{
  "train_examples": 203450,
  "encoder_norm": "layernorm",
  "encoder_head_dim": 16,
  "encoder_inner_norm": false,
  "encoder_conv_stem": false,
  "residual_init": "none",
  "epochs": 8.6
}
Rows from block 4 of the text encoder of a small contrastive image-text model, named by matrix and row number. Rows with one number belong to one neuron. Each number is 128 + 32 x the weight over its row's rms, rounded and kept within 0 to 255. All counts start at 0. Numbers have three digits each.
Before each neuron's rows are labels from the 100 texts, of 14848, where the neuron reaches its highest value: "fires on" is the input token at the peak. Only what is clearly more common there than usual is listed. The data: photos with spoken descriptions (Open Images, Localized Narratives).
# fc1: MLP up (text_encoder.blocks.4.mlp.fc1.weight, 768x128), inputs 64-127
# fc2: MLP down (text_encoder.blocks.4.mlp.fc2.weight, 128x768, transposed), outputs 64-127

fires on: "playing"; "sitting"
fc1.337:114180133147203098102154086147156066108092129106127106148136106121096178116096135181152135123131160056156122128075077045120118106134062155093075112115152226118130107164082135119158056138119110
fc2.337:111092120176153060141128153086144156147151088109162081124176101139135116165152144126184104130095127204111108129133088177168142073194090101151103144116101087135088131135125107121114167142168131

fires on: "some"; "and"; "can"; "there"
fc1.280:171137153093137140118156090150179170090129072179133145172166160125172099138162104134121122140174113107102155047118109140155132121116135193060157136162056119098128162119114081138131139165124134
fc2.280:123109043157116116084081115170127138128142171155147147107097152157061136164099166097129158066083105140123092131128175153119106145092112111130153101100143103091129132087151107153107136126167115

fires on: "road"; "ground"; "surface"; "floor"
fc1.136:217147152113166139156139147130106120107154112148145153106166114063134076172170124134066123111167142121123148079118113149122150147143109161123189149132083128105076157120131083104108131131136136
fc2.136:097095063106105139123127065165149136102056116107076193094155157117139176061086175137154145089125106117114153144131204140142093171045129147112144169143101115138137186138122045173156123118133130

fires on: "sky"; "front"; "blue"; "window"
fc1.282:154122117075141111092075156128111153096067109175141098147191102104188101114188131170166146161128147073161121162125062099166108176164142171150174137113168072142160125171152228128098126109199083
fc2.282:173123080090139151139174145134133138087138150103127120090110224130168127166145150090148117175096112108137084116134161169126139152089090155141149133135134155110109099139094096106115064128116156

fires on: "sculptures"; "images"; "in"
fc1.22:127186089156100097072123160181112114110076106147161099127116145092121195175109128173074204118099154081184161089146102151146109121158099139175125141162109115116092124090107136089095148126151128
fc2.22:092115082137130106049148105190137112130085083131176147179083141078108154116122144119129163101169124117171155098154107118138153172075057112151101135098128125108086181137145136165142130166125090

fires on: "glass"; "cloth"; "car"
fc1.6:109123172105156133149104139155153117144114170095178076140170166095145149116173146125100088131148114101099225159110150098113133131130116141053094129140139115171101134112146142097120091116137097
fc2.6:100124124143122156147180094096149065069106080109126057179095125083119129089142200163085101143107038145071118105110162107142136153162114100150098112080159126086152163131149171164117136155109105

fires on: "."; "i"; "objects"; "we"
fc1.489:075131082151096168113194137147140150099124123094143075167180168093174109129125112122134156168153097173128128114197139164121166166162164140142164126101118149131113142178151180112141158170194126
fc2.489:084107109105186134093136146161109089148144124117206137103111117100143143107093141133149130082115057131158129069170133085114152118156120116120129148160131122076144096125154097092158120134156158

fires on: "chairs"; "at"; "tables"
fc1.148:127088127150084079080108159132145158168124152131162201132175122082116094067106126067160127109129064120125138132156108103097070169138167113127093135158166112101164078190081183126129133092182113
fc2.148:139167141146080154101114145179111091142100163108127139208149131043170115163092142128115164149151149171173097158159130161090139095151168123150114145150148111132122104087121069082117112144194155

fires on: "some"; "and"; "road"; "image"
fc1.469:156140155123124143137104168120075169075131138146198116172157120118120128103127142130115086106119186113160186122178133156168157095146156121109092188092174132083060136172197105121108109149086167
fc2.469:151094104107113129112122081171161035102139135122143146114129123095119144097142107068154103153130061113130120125148150120103143093131160129095119098116139136093122128152127004136099122149121099

fires on: "man"; "wearing"; "woman"
fc1.493:115150132144167122101133092222108124098105137196137157148125095164117188149077156077177179103086125107141095164061128066108124134128058131148076133075143166116144123098105171135143060140134100
fc2.493:115151051160190077125145134126146112122065068093122093151127091146038136124133190119206147139129080144163134129127108179113100117162064137119108161110097145145100183137102086136126147173108073

fires on: "standing"; "which"
fc1.561:085154116135143158163097128163103101181183126086104163075175146134082102114142130099151126105181115133154120157088114135151105135133094174170166118085099127183166149155115105118120154104131141
fc2.561:082084191154143194104101141117075136161130134093081134084162127182173148158132179119144124081166153108111129114107153142113135126127103091092157054130168090157076179123132156119131152118095101

fires on: "and"; "."; "are"; "on"
fc1.152:152176150122170115143110111220167091062092087160119146164184159135095154200100126124099132127140180086136108086131146130143102114116126168091134147180117143083144145126076114100114141177087142
fc2.152:105175078156139104093104058137134142172073165124152116153096178093124174162073152161143143134143083130152163105115151149151129161101040099144126158139140092101150190150103115125160162173163104

fires on: "playing"; "smiling"; "behind"; "his"
fc1.85:188091117148152117180104102148162070119151173143074160104113144170148101092126129182121137162074153081107087100155147115127095159067133056174143165145125098124081137148051139196176108134148193
fc2.85:143131155134125129125094125123151137104152137118061141067179149167093089152133209151119113147133187109062106137123095135141117128073056119140144120121173191149112167115182153090084178152106105

fires on: "smiling"; "specs"
fc1.491:132149137165161158143157079115165076103143129114118152126148175165136092126140150136105182146193115094140128148138107080108072200074096070175171071117173135162162131076024164084172173124115128
fc2.491:137146131129073165125088148097156121179082089212082115132101133121140082114119130089066165107198171169135112150108083127147156119158159128124186175089155070194113187134067174082096154089136104

fires on: "curtain"; "podium"; "projector"
fc1.42:176183115154179150150207117146185163111139100116153163100121141127146176093103130147105098191111119115090078146137159163102157109095127126094159156148184173129147118112099130091090171098100132
fc2.42:137134133062139093105154099119148080125180181089132118115126112134106148131091147076141101132110148083173151195131106158150159123111058136186090127151063156128143124186191171139163149109134110

fires on: "glass"; "dark"; "frame"; "glasses"
fc1.50:119147196215156133104115145145142152084144070142129147116159143124119158141094069125127124141102126086153127140151142126088125105136108096184122139067104090101090104124182121073108101110169115
fc2.50:154095079070139128132178132128132116155158138132165121162087107217092079147208127054132101118138114168117105087127157145152105104095135146110176110145160115098122123115116184147120113147155115

fires on: "screen"
fc1.313:116151134129091074118141122188125077211124081120137117138041124163094127150111116148088126167103084159168116159172107094083185122124146164112174137079081152083187102153140128143166095099139159
fc2.313:108143175117097152130146132077117149203144116155109168110105131145057109131122118111126088102206122153170142098159133126189143111160184107124137175140186106145150178147087183132104135150143141

fires on: "tree"; "vehicle"; "car"; "standing"
fc1.758:153163127124177046150107091152085134178157077086131092118130139157131168131085122101130095159145087152078190124126134085097117148142160188185105133114212113131076088143127107158143151146135106
fc2.758:147132137166115092110129136147095116112125113161190124113116137158157097144126153117125148133142094087105153119104162078144155082128161101125158131145150094104068163115116088109172111189147082

fires on: "cream"; "photo"; "<end>"; "paper"
fc1.223:129152127104116130147164126086152161106141087123202146174104197109099133120080090108104154180173101156172149182091158079134144106161132165097107151118117108155105079083129162081151095108160084
fc2.223:139137104132055145107116149155097152166157086157170095113108111157132114133101161154149131143131099136160129146150176122116134154088165113126138219193155167062096129155145149125177166150167185

fires on: "standing"; "screen"; "side"
fc1.323:073126157082127139150155138160124157142160045087143142115127137119117155185128160138161088117155062148106147100185144129126179103133150145094119113050139104162100142174191162073066172106165144
fc2.323:095092179092103144113174095097157065157125106137168195149138089084108145151141183106136146142167033153146117116138197023132170134144159124164089156131173099071159127149090076149138172096157140

fires on: "book"; "frame"; "room"; "floor"
fc1.246:107159074171123161110144161138072160069115149117140111125099118182105129187142148113100180145103177148133124141089054156132153169172158113108148184151102136167074130090141129110124139125178082
fc2.246:105094104090086077129104164182132220088142093124125088194125115150114077121146085171151161111079203085086086113128133114073096178097117159117154173210132139119105096129124189147145095144169119

fires on: "glass"; "tray"; "tree"; "rack"
fc1.514:164124117162125105138176157080133101135138154106086138101125207118050097134181120148153115087102051107095137157092143173137138130072084120138142178090101091173170108108144129158111113143124127
fc2.514:164133139198157116133144083080060107106056084131063107139083138064129133107141153083140083131131107172139124081189128086183101117177141110127132144106077129126151125111087179082091133141158135

fires on: "sky"; "mic"; "flying"; "microphone"
fc1.640:139154090161124140117123091163117078133170129169103129137125084133159100137133166107135067152107141148144153111074113184110098177116161122126127137162152111109093135208145185104086128167161120
fc2.640:136153167087102131109143092141187148085118139069172146107166159191177101162118114107101137196166184117127155174131128173084139138140090107118127151091191175154116141095165096134124139105089108

fires on: "front"; "stage"; "dais"; "some"
fc1.248:167075175085139142106151165116145151150084133084126161114075124107110158139119112087154104156163140161123115141088094154185122103125100182178115102123079182124138153141154117136129172111107127
fc2.248:140136106211160116144129147124144121083140140098048152151150171105167120111059131110104148125151191192116138135182112161074111130125108097077172091089076133097122056140111079100115114104173137

fires on: "white"; "."
fc1.732:133149144130162153156104184144108093103129115067147123177156091133121158094132118093134128104170107114130098172152071156122159172082101147160102115142172078146149150153149134103089134087066117
fc2.732:085134196140059149091130095104159069139100088162175191111101103123110132114133225119114125102158141095170136120154152104139134152170108147118160097095199067129117121154078099093119129119139158

fires on: ","; "dry"; "book"
fc1.30:155104067100116166179134188103097178052156120075160115091111151099140156138130174167162175131178131114109125082105086119179098158142107130101116134106124092164142172137080128166184129088163111
fc2.30:164109104139108179149117099135082175153124105155115134098158105140141104121166153156121108108087151109083121121154129075143125162125084174164097164190178154112130110175152100123163104099108172

fires on: "some"
fc1.285:175115106141098104131090183095143132129154097116227146131183094088134122193138117169094121129106181148136129064121088125179158065203110115135129099152114146132063086082133097093131119117127138
fc2.285:088134114107185131107153035175163133140050191102090150161156160110163154096092132128155135111144084102127139171134164119113116146024065141111111189095101090127158212167135078145155117149136098

fires on: "and"; "top"; "holding"; "some"
fc1.445:098059119141142148127102128147072098163127141182169172134079132122145112124108125104141022143134137172092197120152120121124112163142146075099126107135106128156146184161168119124196126135150152
fc2.445:106179134116153073131147171181160095150173129152128140102140107134152175079106114089101109068135103153131108162123113133105173117103095074079085159096144133132149169212157118144178142143080137

fires on: "curtain"; "frame"; "air"; "playing"
fc1.492:141140104132127158124158056149087171117114097107058064167141143164108115145077165121084140111090130133161122073124088063090160182163164062138162097148156104132125097124147086120194169112159142
fc2.492:128159129050080084127129119162085205109201115081124076095085106189065082076152153169099124160123123157102109156097079172131092163094089146146139177122139159104103092092153177094112137143112150

fires on: "."; "papers"
fc1.739:058131149119116118151165124115098087101146143120136119059095142127113148126154181120160143144117070162138132125121167174096133101112098079158111111185159077165121135106078059110160089157083179
fc2.739:168108150194060120097132139164123132178115067121180112188099139145101134087149146160109132144175062137138107045133161079147127166145131123130105197142185058182146089115083145129124116105105143

fires on: "table"; "right"
fc1.161:133133071097119101108151145099078135113155097126090130188104166130131097192082130096098110171144069177129151109111110068125130132139157075075092177066138107153106125192102128112181097091146100
fc2.161:103150112092066166120135147142113166175142080087142140108165104190113114122088115166152188116134091203120172130156102125137135132097136161180138184129148150130113109119116144101092150175128150

fires on: "smiling"; "."; "<end>"
fc1.477:156147138129136146174186157137121089133081100106095156153143063122161145152149115161134125137118148144106166151079087089114130129145123140132097090141100162094199112139106186042152095139137106
fc2.477:093148113112119134172105127181077151090114148135118143071124116123098169057097157115128177157109158097125167129090156187161110159113110172112114176164167185161185074168173139167125109141085118

fires on: "front"; "and"; "room"
fc1.428:153069082158125175139072120167082099065095153117096171188097163073107102145159153157139144157114115146136090142110103100118096117165188110073187174113146092099164151132121165150092112100151187
fc2.428:090107126073142152076198130177101124091121165114137123089109169149157167150065123145094127127149136159183173201149090137123162140144094151172136090124174116104124104173181175146098134081162129

fires on: "playing"; "frame"; "paper"
fc1.284:160166151119089108165115130173087122144095149129157101117122174184051081111172121138119182094136044082103104114073118094113125124103158143160102122207103170151171118073105114151198119100167127
fc2.284:151100140106141111203111124126085182111119100134120102164106174117085121138156137187146149122106102146103086134069084106139086158109124121183123201159113123157155091138126196148110128118119161

fires on: "screen"
fc1.740:080107125119104114179177156127157111146106121150174161175134211085157122118051076115185168094163110150117084123145141120168123118131075148130162057074111175090171136121108116174157149110102191
fc2.740:097135140175127135160136151073127075167085167162056152081130125128107133118087156090132066110131029132130168161174077146162136120141120112095171124106102099095104129189160165105089155152165118

fires on: ","
fc1.643:169064133113154143125097106069165171089131184137095191155144121129149090145151131143162187154143141137143110134114141094173078155133135150092091124190147189122102139083123132115108081114144124
fc2.643:147109052112155099174144102131078137081150139149111129087109119156124119135110168160083073116083128166099116178119085132105093138137085121150139101116079155143121098183205184173102108158128142

fires on: "chairs"
fc1.467:151155132143193119136170145134126100098124113103171130124135081153085124211108154167125123110092140154140046079086107110086088074189096121117089088108147149102120093170103122059103086109182129
fc2.467:168124092169110108108086131091168188153148090133147157115204151140127130174118111112156078117060085133141129126131058141099118122177105097175115150101117037045140209050211129123118114133190137

fires on: "cream"; "pizza"
fc1.479:092174115126108124105085148092104117097134134132072178132105083118166119145093110115140113177099126135076153074073172123066125162138129081162122177153115105160092146094080060080198079111138159
fc2.479:165107122121092100136116153195143155115097142159162137139122077176073086106153145163095079089109108135166104116131168119122091195133143166137093128201145134178122056120062109123159090121139186

fires on: "white"
fc1.476:131132120091135094142086155189161159114125094090102170124094107086158161149085077076160096144146074163125157159153164097137173128190116162129157087124110080089152095178142151108122170082155169
fc2.476:120161138082113136107167108144122120090135141069133120105133116112113093129142150152140088101157009141164175156127151095072179144154113130113108116095238122106128107155123064120125143085138105

fires on: ","; "."; "on"; "there"
fc1.594:119118147132155079126070114164165159146110113100166190120141152142142095171140126113106079048107127161164120118094110150146149138132109116128166124132091141101081113099150169086157139202123053
fc2.594:085126140082117156165115143110133126121137136123063111141115079094180156049158093130162159149122106080109219166101176106168135125085112113122115162105165166139195118160140084136183107124137126

fires on: "and"; "blue"; "color"; "leaf"
fc1.696:128142207165141145063137111110155111085147098166121100126167106147156105117145125141153150133170184164123103131136091075127173059165098118152077125104122136164065101158077138115158089114156120
fc2.696:127143119129152084079109136144155130062104090156139136139192135103105144126145126110131157153143157115117179149164085139088157133113102130178094169139154088104133206166172111125128125098104131

fires on: "screen"; "mic"; "standing"; "persons"
fc1.676:173118123147164164167115143174183122171163101051135166166107081125135186121090106136138172131087128136114097151154165133087158109110096173111115111163135091175068149148091156110068178134141118
fc2.676:159130177125063114128118135151166101123136181159119192129143188079079156134191189150172156157246127111101162142134156097081096112163161156140117101169145103145122096063119137107121117140174101

fires on: "front"; "on"; "sky"
fc1.123:159108117159157159145131109137176143073135191088185164096130139159156095089107130163105145066175191129120111074103162096109112106164177102118083117195097131092123139102101143198160165100112163
fc2.123:169106059110167119114129063140089082109129152073132155135106067139123124143163131119106091112108144139149096194100108140106118184117112140145169130103048215072137078173184154168107134099154128

fires on: "some"; "musical"; "there"
fc1.418:100164163089096104093141184105144092098100127200158110067103173073096184101096119074099079083090135083135179127097137147107061138128158122099118145121096137114103147130112157143123135119165078
fc2.418:133129180095098169197178114113117097163065118177108186107168154111126140143085128095034135156177033114086100098131125146078168110161146073124096116145188164107145130143150114168144166151118139

fires on: "white"
fc1.273:133090147130080149079098194130102104153117141130116164101155153135174089094095109153176084164130147053113090126187127144134128152131156189127097136120195104116157180132158153091120106083095114
fc2.273:153181181164170135152102171188162089156108092097139186153134177108115141124095120113094150130174112155150064161142167110131174116117105119087156151130213124132111135181125140116141120125112104

fires on: "bowl"; "plate"; "spoon"; "drink"
fc1.225:122166204215141140134131126129151114120123125149105122165114106100124120113125031187140097135139139073167154121128128069154142083140118080156110095112108123101101079155155127073149108124141146
fc2.225:181125135113130137143153123112142142154147095172156101163163119160124103158160105044098100141162111151106172101148172158154123104110152179139156123174112084119117204144135099119099141114134157

fires on: "and"; ","
fc1.589:085131100146115094032058082139138129119126119152157109128175155173093151134110126101105100107085137146148098132192126118144115096132100069149083159123120100126067136098156120156142114120162114
fc2.589:138143082118131142146103081139134143082102174107101123138185104098138186107093160148136139091160144095128140121092210140085088141131056145136119191172145141126146112127116167091161137100168100

fires on: "and"
fc1.701:128114125118066114129111150130077108136154120122186097145201136161163106070191151151146117125092155066147080144148098153156164165156151176098114199168188097119117192172147178128121164073132106
fc2.701:141133123099169098142169105157122116160184159077178080139132150129129138093106055077179129174074150101073141085148109098141098150111123140151109171094128161143099070095136136142098082151137170

fires on: "screen"; "stage"
fc1.212:156140150179189107168115131144135058142105080101084192137086090101143151126148149112084136100131100114122115077095123134136162096084166132164162130113175081138153177119065136105129162127117174
fc2.212:107125197108129203102147147059144083160067140141117146082109169078106141142158177108090179160182118154172144127095123154172158106129108142156153091146221037161140196129121106157098159085118099

fires on: ","; "bottles"
fc1.298:135124183103111117047094106132141168167102129201160160122181121180159136173126111119047132125081140145124117105141118107153093076125092104175108112147117081094100183053131141110130132125186091
fc2.298:147146102140142123105117041110188137148119140095164158126178196124136129152102119157145079086105051096144084109139122144080089138149056110130125201152145076093111161067143173089167114126169118

fires on: "standing"; "<end>"
fc1.666:122173165098141122178137132133170061133108097137098132105068092159078160167146118122109057123179089155105177108138128142065178161157190100133093153125142132136071143150138119156109162106161115
fc2.666:096085157150113119099159164147088139143096108120154121141166143091105118151175148139123107136215087192159177143152120164079147116124138184078093189140194102080142078104103125122100150098153148

fires on: "some"; "."; "side"; "with"
fc1.459:167066095073154117153105164139194103100154119123121122150163148131126097148056063116134127134184108109163196117185155137136140082109132157111105131104114110121147118105146150098137090179137173
fc2.459:148167176091104163108148111095142056154121136112119107088093084114117176109136100126137070120131021172118160156146129139195147150108104155160143094097096078056132148188168069170081163129134133

fires on: "glass"; "there"; "a"; "left"
fc1.649:145173110075122054114137116127159130147202098175102182172187111100135096092116075096157102127130105144171134132081140092157129068143123156173052148123133085131126085136188129142113166110136125
fc2.649:112101131148110098126168163154084101156106091136114112079146108159093178142090107099125151137118000140201137164157107148187163152100104101122079118161121103130125122141131164122098118174159105

fires on: "."; "them"; "<end>"; "white"
fc1.480:087130133150169106115135198078097142179165100143146172173105159086118167188098153114104086170212123121103091168102110155080126138080161161195152149105157093114170116172111130082152074135156097
fc2.480:149096145106107192115157102134141067198104092146142138139161086119129139098105191099108151137172094186149156147124108088132120089149140101199145124166206078148133131163083118155147142133140150

fires on: "book"; "window"; "wooden"; "on"
fc1.180:069125097078141142142149135081138156085176156135180114089128171090185110093110082117138150110130150110068094115078157086105189099146097170130169114129131132181130146078147129097150135156189064
fc2.180:180106059131068109119129134196111148100091109130096055148122113116125137109157101152110139079094054096119068132126122156152083154170169175143154184102113162115139117170139113124079089175148138

fires on: "curtain"; "room"; "frame"
fc1.61:151181140117117107197172086076154104096165118125118170162108122087101109137153135129141118083142128199065095082145119085174118113106128108170069162157159134057129125115121150129164170146098146
fc2.61:087122108130085102125098164130095186107120184178156079098174182180160192098173145114155138148086134081196156136090186145130091130139069121120177145151115113147094151110122137130113108152126154

fires on: "screen"
fc1.211:109126095153148105111136104073169135143100104178059113134168105092070126113109143103149137187125126157114122144163113153103139103050180111094085095087141105116110073154136108114108117160226106
fc2.211:119152212129101127085079174148165095198137165141100136126138082152133098123101188101156090171232114143126145173178086164177160129148119127127096098148166092116127155098102086087168193167135158

fires on: "chairs"; "there"
fc1.443:187078114123147109112134100180158126177072125118135100114136079153109129073151118152102094109169111179180135101098094110121151105200165096107165148133117099134154132146067084063036137117069163
fc2.443:065161130189156112128126078100130077117136160088174145146084119137098115130163176156105154137156167138123144156169110152162155129143131156141095046123073106053136085135167073118121106111127155

fires on: "tree"; "trees"; "goggles"
fc1.680:172098131174140104151080119080102153095089110136164131127090083195110076105154156180155152110144062132155113147148115115101087139134159075116096118160165080153116105119052157108096155089165094
fc2.680:097162140108108141129124118138130175128145063209103135088104176152094088115125062114153145149132159141105135130085139103108149125120156132085116212117132094201128101073056205130150144131157142

fires on: ","; "."; "on"; "vehicles"
fc1.121:105121119117151068120123107142136148157076096136156165156169135134157106131130081125089084112130146132159142086144095132158138124153101094125153137163038146125069131075136124136133146202130050
fc2.121:138134017092121102146084095171121164134085159138169167130156141066109171092082133128151110130100108117142200143104164143163141142087094112145102170142134136115161191131184126141128123140134129

fires on: "standing"; "."
fc1.505:124122149182182097148109142102079126166106101143176138133148116191097185154121091112099147095158069088180128123080144143118126119125135086084148141100135159124129179185130156176196136146102176
fc2.505:177147148143101147109174083152122100134055097128131115124078171108095159110066092069147112148143100104159175150102132121130151109142162088174132130122076107148171148203119176143105134110163123

fires on: "some"; "the"; "there"; "and"
fc1.64:124134196081165140115088119096123081136130149156113147077184106120138138117113138105138068124101156128161146142113143162071160130108075171174156119071153130132131147072124118129148129149077140
fc2.64:091137170170153170141115086034138051181174144105117168141168132084100092102104186107127099122128100179132121125160119123109114108140096108159131056064117105118155150170120068128123163125108140

fires on: "bowl"
fc1.75:150123206152173139155124143128149105113135111119140085141132142183139110189127148146123111089162169116120127114085155137173123103124130124161144114138109096090091107127103142039167117117166113
fc2.75:090105095136119088130122142143086123113154136094152101068115144101147173103093174134184161179111150134067192153098156170171160113135152106163072142127155165153153106201147068133116092105152184

fires on: "and"; "some"; "at"
fc1.387:144175083153133110126077104139185153134078135179108132167133122109132167143110081191092089119092106139150136068163135151180092068159103135123108134126089180145144103142145127119178136131128064
fc2.387:154114137146138148171094074109129159083105121136153146124197118078130143143063134134118107101135114140133150078109141162158075165181076149129152153186167118135124084171151081098123190151149090

fires on: "white"; "bottles"
fc1.405:124131141101117123067122149108141064151100132083104138173163092121160166172128112069165138102126126067158125128097155149139096162154168095190097149148154049121161073148178098145146100157116128
fc2.405:131130165078112119124137140093161088104115099130175134133121077103132143108181191109112116158161067116107085097134152099123123185229127103105124210106225144114123123141120159097155131174163153

fires on: "tree"; "trees"; "left"
fc1.463:079141164109182101076125157107106098102170122118203115110122062129149114163145115117128063157119061124133206138105172169123114106133066111127096159122147099169152165141147114173166093097116142
fc2.463:093063149108091106109178125145112156124135126097185127094154100133096133171169097092122159134164098100098160071126155116172144119142122125066087183101132091173124142097091050128123121105104173

fires on: "table"; "paper"
fc1.55:122157163086050105123165144154108080116165141121125113150147097156138160124114162103135118099101109108147139144137141131137184135161107074095173109174104088078140143155126096052138091109137143
fc2.55:132047118163127151133207115096086139140066088159117084147127166124127149169143161186156106097149058129121143045160160110116115172101158132144103167119132099133139045105091173074143129139187196

fires on: "white"; "black"
fc1.370:126139098084097157113081131163099144081147165112117125174136102109146087113124103111165146156114106112097112093153162102152105085106178142180144088129108155060127189135121113116213115170120124
fc2.370:145147112142125140102098103164120131095107147111181126087104125118189104093139098069189147140094066123116175172122121090161107112107113116140153099117136146111133126113129101131110103110042206

fires on: "white"
fc1.624:164177118146167133123119107156088164061102108196087148151090158160102180174153143100086143083145125132180135169149082096149077089065159130112155088134106163170159135138172154150150130110128166
fc2.624:108129198149122151107110148115108167180164190057102188084176112175100125179118112117116130158122139129129149198092148185140130150114130137121098086150119127159113174155106130102108124134104071

fires on: "road"; "boats"
fc1.484:146135091092153101128153061137141141151104066092174158175150127144111092082177128158150084132132122131125144055122109144165167155097102136063128112170106179142147166139138105149115121206088098
fc2.484:131129130134129159075136073136100147116136196152169087146149159124085152190079134118114092111109049118107065125168169108122089095111103106156126167084116047117083146068076099110146108117161134

fires on: ","
fc1.76:079107180150120108029089121164125157137146148177171178113141144166125132146087101136069135112072134132105084108139092128145132095131098064170097143127100083118103152085141109159127135119168080
fc2.76:155149137113121130106150069096164132107129160072143112145194144102148151135118134176109104088151139070146130122128140104063089129159042127139121212186177110118091121113112166083141103086179140

fires on: "glass"; "church"
fc1.695:083126158109100124090095087153141135127067122157145197153155134087179130116119071139071126093174159124151156129178121128190137141130110078146158151191098101133021109079108093137112161123099079
fc2.695:136181079125205124086125062146142101130052130139153181167153166116069155123099159131158148143178121105172133109125135147106147128123050147126109146182136110140121155168103171131135112112142109

fires on: "."; "can"; "there"; "bowl"
fc1.96:183155168196134125121128141166137081123133116160144101169149121103128107166122083131120104106162190110151164125108117101184182094147107122135121076132091144068070109114112118079158080126144146
fc2.96:140139126107148101116149072148152121109154113150139074165130153127162170103119133094139129122189169136079202116121228157201157099084116131146104154206169144127125151185084084102116109100150157

fires on: "and"; "there"; "can"; "."
fc1.177:103135115173139137062081053169131132135105126168157138142129124227077170108100104115123107118081115102162085121131137087120111119097103104136084130089111152087148133107158124134134080121163125
fc2.177:104150152123137146157110038165155166140041165131121109194131151087157167104054121157116119099139104129107166137133181163148101108058055131134109136189065145165162139191124100086170142115160088

fires on: "glass"; "glasses"
fc1.401:109143180184178109106113141159136152096153089118111137117128112088111171122105090118140147118099145085159154169122126129097106088129084103166099128055136101071101110181173098049152122136177133
fc2.401:152099069048102125153188157111129122153165123121152116161106091195096109151176112071120097146131103146112130089135119123159098114097150139119163115129179135103124147106135185153121125151142143

fires on: "front"; "."; "beside"
fc1.767:086175128071069096096115063096118104107156147112116075087202078074146094116092136076099092140039152107113162134115130150144115133126086151091147144102094110189096112136145139113080121118139133
fc2.767:096065158049178176157147065144159125096148087098161164141150173127148185168172124117157133081113095131107127122183171085112095141128100143140162096132147206119137136141151103208094113167118135

fires on: "screen"
fc1.195:147069130138103098185155104158130081176104135119091142131110168089125197120152176124094139124161153161137111131185096139147135091087147193127086058147093121061140109124188157134112155130150150
fc2.195:124173138138123191097125137094177114147113123105087172129147145091238138144083146081105137150193128146152157180167121190158146112147068071068161112118135122140167130126164112139095109112148146